config = dict(
    model='sound classifier',
    dataset='read English sentences (LibriTTS-R)',
    n_mels=40,
    spec_augment=True,
    win_length=400,
    arch='wavenet',
    norm='batchnorm',
    widths=[384],
    label_smoothing=0.05,
    init='kaiming_normal',
    optimizer='adamw',
    eps=1e-08,
    batch_size=32,
    warmup_steps=320,
)
Rows from block 3, named by matrix and row number. Rows with one number belong to one channel. Each number is 500 + 40 x the weight over the matrix's rms, rounded and kept within 0 to 999. All counts start at 0. Numbers have three digits each.
# filt: filter width-5 conv, dilation 8 (model.blocks.3.filt.weight, 384x384x5), inputs 91-103, a 5 kernel for each
# gate: gate width-5 conv, dilation 8 (model.blocks.3.gate.weight, 384x384x5), inputs 91-103, a 5 kernel for each
filt.72:519424513472488552456526438430528497539499515448475449494460426490467514500516521555498501448487518512518478503508495498560493523471493565468512454442556478552520545575480516451467445504466501496
filt.73:473447464512507509506518481481486586561486510519422453520481433423440525490438534541515515389428448499504478577515502530544559560496531535513518472487520565551474527562508544491487504422463512474
filt.74:489481464456475443460516518512472479550570568536500433409436542528458437444457527572567565531531488493471469522539543566457479549545524442464493502478450483535520519443465493489478526525454413448
filt.75:490428461479529527525462440480604486516495489369468511500525442449492521521574474440456469488450489522537565478480504464542523502470495529527489441497608530492496491502531498451489412477495498505
filt.76:506539542547509472491469580543486475444545494485523547437481527508531455487505494445580486532513540533502505495470546435459500479552512490485493524534490498447574504461500489523541509496548445514
filt.77:497407457516552507516529556518578509527455466433469454522507447449471484513554465559509486491390518514517572520575471456535547537532488502510509546512522482554514479465524465546517442472458527536
filt.78:568521467486515461518500507534405527496475471580476506543517642489499531481486512530514510609528501518494461488531486496366511499472505441522501483510422565466437478424495504505516608481491556540
filt.79:529475486595582494508473522516486544459488480534473526499519527465558531541448470497553536506481534595582444497441489477492537442501464520534496508476548548457522494512537508493480521443529493531
filt.80:410438462494504421459461448512557514534492526445486467495466520511496540484540481520501519486437455522496572550556501510466473505461529409440463467500451470531449527399469463446495455495480530488
filt.81:575467471504504484556486505502414495477504514614519520487484544437496471488398433437515528519422428485505440484479492496463543504542522495568500495501433537480516504507576532490488591494525497499
filt.82:539493539486480475486556563495435458450522488585547554491546560520512470503509457435527502532502489456491498502403504486446464506547496451492574531495428465487513472460501584546508572542553470529
filt.83:522510547428473502462489483533498410536512514505590462460497501550539478466471461544473537481543548472494497456522515536517429481509531541467473517511546378536524525536466460499523498585480475477
filt.84:479436540478507544463446478508558430422501477472584585501527430541593524522510412485493493466473529488481480452479505508576458437488510525485454491510586428452506473542484467485515427572570496528
filt.85:530473489445430565507425440492523504473500518492495522510506453490559485475479475504454504489479531446460465481525523523555500426485506573512437454484567519442474489558518451483500454476523506503
filt.86:367453485456498501479539497554532549571479505442423425507474448474424475448519540560473525428483498475483531550550513507542523577516554489472541513540518543558445531501478514513527432436422495472
filt.87:489482486438491419413542512550507524570526536500456420474481547521423476451496511525492516495476455471487536553510495498453468561536558426423536531551498506564496546448427528504517505474422485455
filt.88:503485479541576484482490479478462462466495514522544532502485528509502531561475410450542566501471486554617480476466516527474483481459460505509531480463451446433469486493507506480428544520529507499
filt.89:460541483482510411487506472514521534566537519470487441444489544498475503458514540554532493526504491498483521545535553493443497527511529420472509475491486517559574499396459491477511489470451465488
filt.90:532465529430442472452501445533496454518552514507529479475504530527517486433580477538504474535489541473435530483496567502455455487513565458472484444510482448528532521427471469450530513564503459467
filt.91:480531527477514520535515471471407476484511501564521513491493509498490509536355480480527512440480493514520415479477509509483491515480478548541529499469434506517493529573563539470466557527520507514
filt.92:540438452460491578515495463492504526589500518487457421501492439446467524502518516593495505514461487503490450528554481506586545518488506572498486477483592492569523552565485477471471477483430497472
filt.93:504482448482495506581472462518496548509467532525462502555481488422526534467477496485441520471455509470467505497500487528507564453459522498573456466493541537491425533530596466499520490465527538459
filt.94:522503513590566452457541527502477430411409449526567586570552537540508531506486457410484479522518462542493488509425420474456467538483490457444539506490450462445445491442476562523508499557551572534
filt.95:571532461526495535517524528491542547498537536440406477452466479476445449499578570482524530551515448504520515546502511528539534551555495519505535526502555573523543449520491534513477454431486453479
filt.96:460531523516476498485477536530462447476453450549557532537542532583566498496472534526449466510590564471501446466514471473484407459516491504451472532530455453499501468498420491553504548581515521535
filt.97:444405439498500443506493535500591521533499508423440443474465471426468479492544509561495534465416485485498594538565450520506562495505496449505485554489576531475507502434482488535489399443457507494
filt.98:525520553477435515448488441442441455477516511584538535504511468556545502497427499508490481462551558484449420472496512519512437477458473530453513473451467477513504493531458495458460537564527489482
filt.99:432464539509514446444529482483516491525497463502512438514535489535485555529467491565516486468515531564507512511541486489485453538470489468447508472507480470580465483481451477448493492532468532547
filt.100:513516517438493585515477446417450518487535494532487506455512484494534500539441510486548501474484484474517417482488571524536507458487452590502488441453504528492547483585533504463468530494511465525
filt.101:486523513510506483490461462430543500518501438464537488489569497530540542599519497572505480500520569531560507489529517482491471459447395487494454471449550473512482418491502421477458461525507521571
filt.102:508490476514491539543540526468469493519557537516481470455464479439440490498453458469598517479479445521499475482484538561521544546498484541555544470451487497533530486541550547461437524481486461471
filt.103:538496584508548554573538486492502485455444495510534529555503493461522544543541439541489515511439548500517501446450483487511562497451461536571526488486513512465425496529586538501476546507578570524
filt.104:520555477441472500507466432383502537510527548482474497485492531490500494518539480481450458547512485436465508480486543526490529474500456503508472431400518594517490500487523477475420493456489475475
filt.105:536495501470532573544485514518460505489523513508510519491504453461494458477447454385479490465465465453505442453450497487542524484522526580558525494506539519533572548602566526508526533504503462478
filt.106:566571451451463542512523464464401442512500503595530477506501567555491530536513521516533538608595504513495451481495515551472453514478488548525515475455434437491470499513497521482463615572474519506
filt.107:454508462540572524450511531588560525512428474452479482555520459510477524482538512466437480492521488536498546519495427462536480547474533537489549558605526525516412485524478538537599445482463560518
filt.108:475410459455535489509506443514555544526470505423454479520494459450479529496565519499452545475417480493538584552484447521513549514483510468495507458487523487524456497472505510454480423433478528486
filt.109:447447483484498445451472527513522458457541484480535506443521538518513471477512482500573497520456452508463563518495543479464474475534515432450482479502454451452540500442497496450523494542525446490
filt.110:497519506559553442511445462461489500437429472520522546568515515499549609553429478438509503499501510570547542487454484504471506448404446438519469457462494517454471459437507461458470507506558560518
filt.111:448461489511514508519541510497596550473485504402429515517494406422463503528561530498460496441443449491542613536475478503569562536508458498525527521506533548479474461510522517536494390441515520535
filt.112:535562497517493551576528502450456512512521518556490501494473494484481513534482507447563537512552494557546473439466493517508536524496457564594553499447458538482485553550573541471415539497503498480
filt.113:456464479517554371473496483512559522473483497429493540495516503455490516515532464436469513483443463515524580522449467479467521508477484377488499504492522518474520496398500527471478452464521503502
filt.114:491530527522514457495456508500453425456491508554585513519496541552591518534425454506491556490517561521559443433471444492474445408488472484502454503459472451459511502477508442493457545585565525492
filt.115:445532512567553549530522479467578543499498539395462490504460405445460544538533538510494539444488513548592527516483476538601563537474465553521538509471596506514508576556534540501458425464481530469
filt.116:517547562491451465478528485457421495470458481564518532528499587570477511503463540470492474523594511495479441535465485504420442526504474464453521485490466502519492496496424527487491580521498549490
filt.117:497508480541460469479452493505521447417473548478559579532443516560571534444537462456472520495510531533459522458464475556474450422473534462487479532499450442409470491470496494517507487548604540424
filt.118:568505483488565505500488512563481478410450396525511583548599510504549523498504483445494427532487476500494496508461473394502507439480511489503496510556497513430478456471522517511568520493587542602
filt.119:514450461445468426486511545509467506554539492554524445463511579494431436461514485493547479539443420454454524535539541481412495551545538434509505516529437484536502482408498514502523553509451468496
filt.120:519523457438459563507473441454493513519521495508484480482510495511482506512514544466466443474533455456466424502523531485522492490483469568493468460499530527497518469565515487460509502491481478536
filt.121:520509457470512495474524499497544494631551456465507380438539523521395487555567461496506514553491422489546547517577532480473495608519476470494545512481496503591533429483503539508474479501371462539
filt.122:471516498477498489536510519457518527510572490494479479461485514454475495524520503525573494493487516492538522490535553518483540503512459502557479491434516511500544459482556463483404481466478456512
filt.123:523547508494511522478474452445493569500578517501434497428479495516475529537490578438562500507522464494507467533484598548483506533462453511451509427448487516530539527488443509442437497451473443501
filt.124:482533554570533450495558474455502504485522443494529515501545541518469541599518472488543494536522490553571530487461503488454494549485410426509539478460476510519535461427503567475455522498492492556
filt.125:499523492503521485490577519528441468500489562532523467516448499511401495481486434504510545496489391508510490480496505538480488621508534493502567519507478493489464576489507585512504530529447515460
filt.126:530541531522534518472514556522469459457514583540578543495418517542507450471529503449474546543554501497538464481432479520497466505549525498454544555533457438457502580489461519560487546553539472445
filt.127:518483500477433544486497533480558542596563531457498426443461472494451425468540497549501542496493479419476494536595521570523507534571476527489486521470501483538544472520496483547463444465421411472
filt.128:520458454508511536526488494533569519494488473435474524522557459435483513508573518440463460501443433489498571512503503407537545505475485509519511505541588496475498504478533515497564443480502511510
filt.129:457454498495557480491508494552454421531510396549559492486609512506508512553460418514531504476426534543570497480526508402480479500498463478486504489537455401549529441504528486474522527554485495612
filt.130:484516523524486435466488564493485467547538467512526465448541538539521476532501460581577450516509550527494522462554501448444451491532482435485456529506435455494546468453489449494505523542491466529
filt.131:521490491480541515454527491512567547577490509465433406508497474505439503482541591597491514507515483454516513614564543512527472568496512518437512486490503505590490508506442501497506453460397487481
filt.132:501520518549512442440454524566447497520513504569517488500472567565537491488465459563520549539501527480528493495566526499419466484521521429447441515527406500480516525441475446533516545513482489492
filt.133:489451478488518482460478425470533513540569556458486471443483494526521536500527536560557546505526494529536550527551578537495460478452501461436446437476526482519542527479447457429480455499489465471
filt.134:499497531487498624531537514493589544488532539427446533489468384462508464476500527494484497482512542515493478531457510524630530490532515619515531512512585519483528550579509534502501410466536478459
filt.135:479502477452444467552497501534499456494548560511535499428425536462516500437531459564573549514452487492423547451539536534453523464509545461559458502502453497424535565471572464479526523519529453433
filt.136:444501449511477477507495524509526563465544566454433522448414510475461477473521539422573557503493439510487536524491578541495539499509539487526520501519490557391485557482530549497505470442509465440
filt.137:507480491516499468467467500436525575579536516480432428488484507493468459540546536508482503539498491475538535586557501511489508522527461452444478491430532572595548517456464463491414458423416430477
filt.138:531503435434432497507438480469445547569536561578453429467438551502519479472472521571501514546519513493498437515577509535468507473513518535523426475481456563541501535519498412514475594491448468469
filt.139:538596520479472547568493488481485495423460490529517584537518497489530521493510530447490465496536532510498476435422472475508523469467508553551520488500507529408439508551544532483518518501568559529
filt.140:427459422495485407443521501504529536521553542483483466431440532471453487494501468463537547510458441503505540554505551542445502548508511431458530481512462515490510523426461513469471496463469469477
filt.141:553589576545550501527462458520498457419501472531537625524555521530577547519480511440500481525587522537491501434412511464497475428465483502511474433492500515436487478517501495441514508544601513531
filt.142:501455509548597480539479407534487530461483462502468499520528496437540572540482479489470473486441522564593504486486519435494549452437492486548478427548484531450501500507554488448508493461554527546
filt.143:498480521518493445508530536584445504491513497562480509491501527492491482439413523469515492470468500523441479495471511462457512511526567467527538533584419527470525534497517537550598533496511488492
filt.144:461473506449471503481556532464504506481515422481516541512615469505468472541515529488469433449478505429475516547452461471523473515536424512469551539476536486489524385505476559539502481511525503609
filt.145:526491523490416527488492466472537485544523586459529488476387476501519499466542485517524560536505503475487489481518593593538467480494544516500491454475563472541492547522508499472449467524468475434
filt.146:501433457466501498417532495499498522543480484524470460492508516528431477510491515468476523500460379442497486570504525492480469564494467502424558509503529527578449439525437558532489505470450498535
filt.147:441501478449435461516451419438486489510511511492477477487493540524558527511523554535526520522541549474476510482510529564465468429450457456504463447445489539502470517469497452453451537503492499501
filt.148:500535535494533475505458525596433429459504474589561554508532550513536491460466452496512516510489484490480431418489483479456467439518559492513474523554448421459523502490534461533588562571544488498
filt.149:532510452440516447480448483477431542485531519557453492489500562505465471499430539497546505505502409470520456545544557500439504486515489451456452444476446506478473501482465475463475561466498481486
filt.150:447541531551553508502551588536506536510463458496494501529554498492441502537497485445526465504490465524554505523471485440518520560522488511511576567568485552559475473501524579549559480473461515543
filt.151:548452558473546509439493463490461503489483439553499515482562507546542553592503540523548489502535546568589455538477521453497444483447440516420514471465510482492475500521442498443486533506537536570
filt.152:515530515515503523608571506514484469504516566533526498474453509463485521481501492464535540531500510538511490405460550547481576539494528514610578473500502519523483601506587562456483525510507506454
filt.153:494422535508550496500558564535539498520506520478504478494478478466436474515555431548516546483421480496545576500543513513512534592536496482497514533530474485473485505497511518527512486500470509532
filt.154:519447541502514542461498524513516489473481534499502503490466446507484477472480446456482548474479486460477491517472496564564470531526520533475536542479572447525488540565459539552494449508509501453
filt.155:501579559499533482489537557564508493467483447491519544492526528509490466518539489494534537550541498514527556487495444466470499521540485458501507542512471504440478443440505517524497510502512489540
filt.156:535526541555536513508489495483499499401475467481509597511522493493578558550499519431554525508514536561524484506385536512513522441441448508489525466487545531435507462503511517459479475500593526547
filt.157:459519444440504462445494521414517531564523507501475420473484483505450479551466526534527541442491455478534514598558505547500490547505412477435487487435459484557480493497458486505410475468423468508
filt.158:527606463433517528516477478502393437502521529575572509503492552564497496449472470436503501525567453510470421403473492511471454502493544531521467464514468481529499544521515494473520607576481487458
filt.159:416444425450453489484471479499583568504463481437452500512511419453473491492532589483455471404459443466445568606545469488552521508497500497453459496486503481507490459497480484519495441466489528509
filt.160:427457512548519414430478485488537514478436458448471507560544518494488512545540474486423464511448477512522548507512440462442479488475453398468462499495509531494460417401491490521517477463488546534
filt.161:468539507493551483540592500483467517485509514504463501474504528481407529543458491448526516512507419510547499486426528519470544575481461511523592468477452527544494482477517646480476515479497488505
filt.162:495498463507501416490503471492480518505499609500474477520414522475474516486457454448469555479451431515492529515480494566454512531474505450493527480471470520500473571459506548492471504461475489403
filt.163:459494496533506534480443512544586538471492517410467537532495425505544477471533500469432497468533522463501546513512446477552492445518525516497476543544577529450523546489483459561539412465534503493
filt.164:505391435427481434504454490518565568527520489473437496478514494434479493507479521460496487475398449465496548574505552488482556482490516448497485490532545512454454439452504481483518436411492488522
filt.165:532545485505478539526470502504445414462525505559608532468489522550564522524451439454576500501546505549524430381458531492498470446476477540524483472502456451490562503539540501476492573584545467499
filt.166:511532496466443506510511475448446418506546512559574488449471526540488487497418434493521497525492481476442403431515576508470481507507505519505497446445487441491509531519542519450465544564476441480
filt.167:467488493415496488549569495463484524548509501527459452484508469447390441519470524501461517456451435421530488493520523520499564605550459488529561509453482543547483475504550538542458501457408462504
gate.72:544542582539511518513580534501447478511484486564528508504527504525488495499450472519463490502546515520511451440457468516504474536524494535543584552515448491574513441560533586554498543545492515528
gate.73:542450529553595547522588538517498510504440438531501520569580490466471516545488480548456498496436510499564472533489420466533516539480467558513575552532498476507472462554508568551509519498498559563
gate.74:516442428455466497471520482471544528589497500473473408478494484498437510527552498553505515512473445485527603538577486490533505522476457482482515492487551510539462466472473516492460465483430513514
gate.75:456469501474476502495523486529517505548529558476465423447440463476465500433506493540574518448451477500438529518522569519533514542489575490508537487544535530552495574508509544466553451512457466430
gate.76:524552525502498500525583593515483478533530515528526489458473528522475449509499481458528536532535482469543485458432510517486493555573479489526630586497527504555537547488531623576500507526480477508
gate.77:541531482532485509533546483456518551486482487490451512513524469429476528530505576450511494491488472552526493558437483508525561527452461516519557475449521588476474485518489541470452473452514532512
gate.78:455529608533557513522483471458502505414453441480505572550577467519623563568514555530472452470555632546537499477456485440512488433437425504511475481461492480441499448515505468476465497526605534545
gate.79:496529534525517455521538521493448419394454447534566595559567579529529515572541470451488510551499499517522508443431460492427481491489430436517526532509425487457474444440522549516498571557601555552
gate.80:524517561523490523511491528498414397406476435592585562530545538507586509550473463503515518529498605527538455434465469466474492447501458504519496518495434444422462432523521476497488572581616521562
gate.81:478556518541606531524493528541545488474464457451519520522549462524532519563511512481464505470555521506573508439463434419533495491483461533511485521515589518516542452535492494523510449521521509567
gate.82:489594603534481534522566547524518417465512514489580541485491481526506491492517483513511475496562545525496534443455516486494489527522489502520568542535508475510525533527552552516527482577548498509
gate.83:450432473474516514525514579500490522494490469516484499523531459421444471525469478481527517438385441476523488548524471485541556546523490542510531565516495495482443457552529550562532503472492523533
gate.84:529517466466473520536478495462548503490526550464535519473437480496493497539562512457534584535495489497571515501521516533525513509507450498511482465405521492473477484494504499491373450507501495470
gate.85:506468459498451551541487498449474482541528531530517467499472450445504477502498442551519541480452496457497468442544540570547560516511476546561480473440516483531509489531562454482428513504471480482
gate.86:546612589549530513537495538541451472462470475572537545512543546520548491521455515499464497524556562505509427402464449465467480430506502503530482549534476517440513488514544484557528545539555501537
gate.87:466523506525488551542544577544550564553496512453457460507507450465421452466523492500489488457502480488490516502508476504565549590562535540560543576537534579584521515534531538564537440453452513504
gate.88:522414445430437476504519486542499561556541601499422462461432512446443499412489538530510530487453457474419520562549562542496526539504571494495509464513497477514506589499511506468520507439451454387
gate.89:497491552505501562512587561576493456499444495493527509526514491522472494500507434504457500497500514473490468437487473474524497522517533549534584581574542481482490491537522582585556491538513526538
gate.90:477457478540504456448480576493478478510544516522515502462508542562523464514523523516538511513534511514523521524527437500460420485558495461435465581490457462466553456461441480554481525528525456474
gate.91:550561516526556555528541573501479449452482446530533545517550477542508497562501508464501520531556488530571476433462417493516482493506430515537529577495510489459505429521509551560498518548535519586
gate.92:524496497559536446433526508511459520523504504561498501506514583534487518531483519533550518563537482538540481557498506486419461509485485465432526479506399486510477488473437532465512551514479504519
gate.93:522487505548502514547620555517471520526482515526468481526490552469424473488480539491490564536492477495503480507468492546474535612521527531556631533498494518564462501516542612537493551489476511503
gate.94:502467534504534507459475460562502530510508522490447485469485482550504531452501551514558503474533507518483500567512565482519444483466561495447477432577492504508463582499447480432557479494508489458
gate.95:513482472480506526479415477436480481463440450509517533556567482512539566578468471445471472489464480514519467504515478482510493445444415543461430475449499484450445399514481451472456494506530557552
gate.96:456450421529495450519497459517550580470468501448420514517495513437496520499510570475458490489466456494485552604510504475502558486475532464499496494541496552429475522447515510495553465430527515504
gate.97:540528482501523601506493499516526510486470486486494525538523431517549520481503532540456479445536549523512458507508446442573487466496499589490471520515533485442503500610485468507520486510533540491
gate.98:506533496470458465493474509485466442454525467553570567483523537544541457530461432424500508547513488445502471460479532487453463460541452474515496514472463450415496398471498499531460523543543455548
gate.99:566517483545573465518507537526455461435448461571547559554527593505542497540489486503470498558472528541591472495470432411423486470511470467516487547533459456444537459466535482536539570536553547569
gate.100:464491513509464461472450529500509494426474498477516567547511513512569487487533491446431494511494550462462544487468449526481480418536512462481471539498456514422515478449481469565480493506579512490
gate.101:498470514566550505507536543526525533506390446478445506562524490482483541517546567520455512511483476528549544549510398435523524536475471496476506572525530532536466462483490532580513478470492577526
gate.102:498470414443431535528538534517530542516470494456472466517484462456449469449545548529518491480453459397435527568531537524548537549544544529525529514506570497509496494521517511550530465442462507473
gate.103:473550531478465468477542551547503448458496522493570549524488537569504478459530529477499520536564515487459542499472500517452431500537546444476537549550463412460470501430455534532555531587535524498
gate.104:536509526550521547525478443442479526486502481543488513486549481498560595563521552479543462503526536588505469529483515488511498435409445524481483422476456474452491460539482482413490522510543523539
gate.105:505551549531580522508504540566480458442453430510537582536593525540513490491495505472481464517551484553506457512490460429478467485508503526471500549562498456418430382520477553533594546532556553578
gate.106:577503545477513513544482446498424492434466488572526602541515521458543547493434443423501495518453510481449418462444517499490534459448529543555484460504500529416422506528557507467504567486557546518
gate.107:555554515479502547532466467524466452450458534512527540539464521532566513478538512491431507541564553460488472443487492518504483431480523552546465507515512470476492526542536476558509537556536542457
gate.108:510488514554578462537563583573495509517496422518484469496561521480449477522500515571556469515505521530553514529513513408480527537542493487523542540567463536527516448487500527540551527490480494577
gate.109:501555559529491494542624575545487490494480467510546518533530527512487487476497537555478464517530528498506512498481447443478496539526525458504567601559484491525513501487518569589541517515487513516
gate.110:459488468481474483526584521486518535536507531463467431487485469448412496492501555564519516445488462478482546538513499537512538612543505495501582523490516505540507506523521577514480471466444480477
gate.111:515459493554520495452455459475458515454449446551481570547552489504554556556456522444469420471493525550515472514483453448493489427455452494461443486493466516450489445513467449494488512475529532553
gate.112:506487490494493503509439531497461474480481461545529516536558513530562486520458498528473483514520540475526432466544458483496466439526499517503407534501490475454525487532514408564494534533550516550
gate.113:498514510531483498503458525575465481417446497523518539529505535518554476441486524468449481533530519468463492520440487450491480446519553497494485542610480491458450478505508488564594527516579532493
gate.114:559548517538497527561568489471509514517456493511501478540506492477505559537521499548486534518487574576545519480470501525511524506457471508545544479470503508527439481508555530476453505499500554528
gate.115:509482483522516482506436451479538504463469465474488517524529499496637572510565519503518486500512582556507569497502502465489495387425464468510455461503504478450501520482502443449497470486589525544
gate.116:406496448457440487548480463472485510491480480504481501526506454440487508497403487453438495398453448479472476491503495513529538506479493522545494468481476516488462479527538512498506494474493511502
gate.117:559452481591571520525473533504513530514439468506473471554534518492538523551586577542478511551512561537585518512531395432476499458489452487517466546519445520464485472484520450564494519492509575546
gate.118:471474534595579526522517561495527469455493485465537533505520457460513497553516457484509551476468512566593552508456468490527523500510459526536539554472490440428513467525569532503449471533536504527
gate.119:514454557559553512477508514526577536503420435421473500562554475520522536499576538568465485532544578571494553534492410458538465499484502490462501525516525474502481486466455492504524457508530564532
gate.120:475536518571474510453454510543518506499519499481494503486480482519558504460515546447532442464546532535458523510464486450522458445504555483450500518564493507531567503521475484508563471504525483494
gate.121:532541500529486559476464515499538486510514518483528484487489490518510492482626483533561535524541526501478539501545550546531471474520515504456441502513547466501515502495457423503502486522490480493
gate.122:522517548521521531563540530576469447451481525517558545523476513503516498453488498436480530510505504502497492463420453496491511500513555529566573533546487434435500559518562551527538532554555514483
gate.123:417501442521485497495474540465586519496536500408495453476484431461505444501530452468504528425426444438485568527513499534534524516571482488513492537454528517494498465501511469558473415465506464497
gate.124:523519482507484510534531568506429484422454459559533581568550519459462459524430503425499449513454446480514432523442506460475509510520479524490531549531472470432416456538516564561525543492546530543
gate.125:450483474509543434432469459495486429482429466517552520569530512524527546542457430443450514490478476496540496490488451488460468485450460436454461464470479447471412439448479479479475517565511570550
gate.126:523524525534514484533567503502497557511441458502448502572565520505495527516483525551463420545536524515512498549492421442495520518476488499526549493519495540528463434493522551509531502453500574531
gate.127:534533587539559535548498507544508457484508496475534532504526511537564521521529514530538516549555596551563473460460523492500481461487502519537500468506584486511539480515517480463507489549526506527
gate.128:579563533501493568573529507596461468513501547547533509473458503499488489442510490520520529537537513488479475469490542525504497501510582550549515495573470501484533538523517524483542530532490488462
gate.129:547513479492528551560430477551510499473538490505509529458520475453546518490492433434513470494441497525514483458483534491531560441476530525554437463555541525445586544523561455471555488466520460494
gate.130:483534487500485461465495503561549541487506532450469508480466509531485473430583564465511505510531465489437580552472521522479487502517567438454519502546512514463527538425438514471550475486509475461
gate.131:518526445559541515543504487593465468455486510518504557506475524510535540462521527470531594553505471564508520486467501504483493475455547492530494473543455515430484534490542511470555517516540515484
gate.132:451473495525476512565522489557542506525499511475481451494479432435490490437518507583518512425449504517483567502563535515535549518515566514572503477538525507524499537529547490465538451494508495471
gate.133:529519485456468437504425459452483529555558513518473467460503531483524504527491512561545482545502519492501490492563548505433515477498466450506417457451458515486534446443501420449470525478479483517
gate.134:477475513562542507514437468514517459446476424525544567546593507499604554531506488501507453510492580553520499464492467439502516392457475507528441475504505444412489459508522415483504517534588539582
gate.135:455474570435517493470537501541589480508482524445529530534479447507477484479544467528427499451489515444509596467504497494540489530496547456475517515537539472497476538498482525546523409515497507483
gate.136:490486490475456429494484505527487468524528478515528464469505533489508464462498464499595494494467481455467544505535624489453506480563560412489485482527453470515505486403495484488526526524476449507
gate.137:499488527549543541532526494513538477451403405497517554612606483484498554543502512481485457472488488553553507491453439402536511513442459538542514494540516485486421456547546542521515494490543585582
gate.138:527492481447486485467464463455596486483534528445510521462482506507517505521638453460533476551503473501493593486492537495485495477490474441476484461466545486468506515420474493447474444507505485499
gate.139:402468460505464473461521507521562560526493549416445467489464476499486478435537569530495498452493466454448587601529490507505471494528568465449518525519487465510514561474456506525525463468456482442
gate.140:528546516564491530547558570538449457454489495544526565544506510491480485478429440424460474505465476481489436449433470489504523515526518544533601545539496507470497488526547585557533539510538510500
gate.141:570558574477591575542541473524497476507458480520545508550531468501509520528493483503419480497522533503567481441460472457540497511471493554530539497563524512540464524563543530492540506525499546546
gate.142:446440473466477462501468539515515525436472518494490562529477499465545470500498507444396517447432525454499563551484449499485526441523491455508498558529471498430493476472516494573517462475575498483
gate.143:440490514501509486556521528548527505493542485460505512454511448423461442447509485459504449448448472479474563472456527461515562506554556477552533522549504502496532507485582536522556449479500460482
gate.144:521484472453461540463473498493503519517525587510479469467412473528526488476492519513503614506531515493525475557543495577525470478511522528453459495434509471507516549541457449496422493492501459433
gate.145:554509528517498509512527472520519490531438446485507515563565536510496550528607492513449448591523518544499536480497410437470509513453498472522504521553508516495464502461514513511540514516493582557
gate.146:455509535547579549549524521556544495465389420472522555639575446479503532524510504484468485458487528533520531483405441429545509477467491545528540526572545490505385473537547523504547465518530603573
gate.147:463470461494500507538439522546507495446519559483507535472430479474533466464469448394514549484462489476508461475468508525519541442533532522553475519524523497461539565495543486517495502500522478437
gate.148:489476531494530517594499498457519536464522480463481551500544476445526492541587523507500456495462537488516564505477536484522573470499454492546496501498499551449537496486550493494490486464540482538
gate.149:495428502507541546470455466457510496476469423482513554541589459509548537539487465476467453454486490521505446491474475471562488434449457565505487464473564475464481436557487488485499483517563544566
gate.150:586585600519523535549565536531434464473489466579526525524530522503516508546484462548507507557511536532564444440473500460484503497495468521543504540510479518518502448512557522514501560512520517548
gate.151:563553559554495551549525558487443451456497463572571537497541531504518492504512484455551522553536555528521455469439486490500504484531462541536546516491453457483510466526531518515474587553536499524
gate.152:573505543430455540492512505509473515562552550547502464454434491498478429433418445508477477503464488416425433469537522486518506520568557554503496511550495502573565592553528495518523500493443430429
gate.153:479575516502471461519452455440478481468517456502536543490551531516546525524514506420433430513557504494486485471481479495455476461489438477486489482454459480487538411466491495504469510529528483544
gate.154:533513498535539437497557520540400447455477446584550538522537573509481525508429483432521532524520480519530441483411477475439507531500504463506591507530511522488495501477538594485514588530542532539
gate.155:479527544522475439461519445520526506476501528484500514485447516524530508471541538481512549527566547524454542537440521546464465491486548419445515458503493501532541580427415492428484500509509478450
gate.156:543525528535524474514560522614459480475463528533511522515471549500488498407501473503474482549484518520459490483453471494448526534522618474521563526627472518549498603484524552512589547503515535458
gate.157:503497488492480510499472468490447468406492502539545586516510501497509508519495468359474491504495462518519499470455520510483499485491504496523497446486432436398456456524529500468490532537563501516
gate.158:534530560487473541531517516491396466473436508604514525536491510533524552534440547544514550507569563527526434502482494514487478467451461559523499483480424442459435464576507501472471615536535559504
gate.159:524543529502451488484544507507405442529460524611557462531491562560465523459461485558503507569583538529458424458511483505453446548487516507507540506513425468524425506497482527499507628581478554480
gate.160:494538580565508510504538582521496462427483503487513577524511499536518480521466510437498496523561523510506440464437437478513465503517472537499535568503514471449489487518481541567519530548571496504
gate.161:483481377425433487513496457492535517540518564453480466472448514467459489484564495463475549520463421437470578536562540592477542536494515471532491466456522515486477517455520493487474475471457484446
gate.162:501476446481478466516529497475505557525534481483461449458519524449438506526482532531596498503459433529487494554548545512462545553497474472513544481468503498498495438488515532471480491452454463507
gate.163:554447499500524558502498519483440444460434449560524516544540498557560539569494509502483537514534539495551457507471454499495463450470428556507504505436473441482443446550485485516440568589579586561
gate.164:457510462545532486540554477505445486410455474543536580540548562476472542509510460434479485552450472528544472452436499487453538475489482483568542462479445495408493483469572564486500579514568527533
gate.165:552538579549566513458482529552491459480444464487529533564546538586569532505516541521495488527571572535546481490493452450467408447487504484444484522576495433462462478496451490545545497572528577550
gate.166:537553514508454499486525533522470456486543561535551500458435532560501480429517523511571512530525502500430487501472549542459435502524592503467547520550437416536545603506475538508537547570524472428
gate.167:519556571518551565529535488530496470458406508519526523578484454514531528490516500516416488474547537491509492447458411502554502488479522524530505496537518543534418498533502527523514485515524570498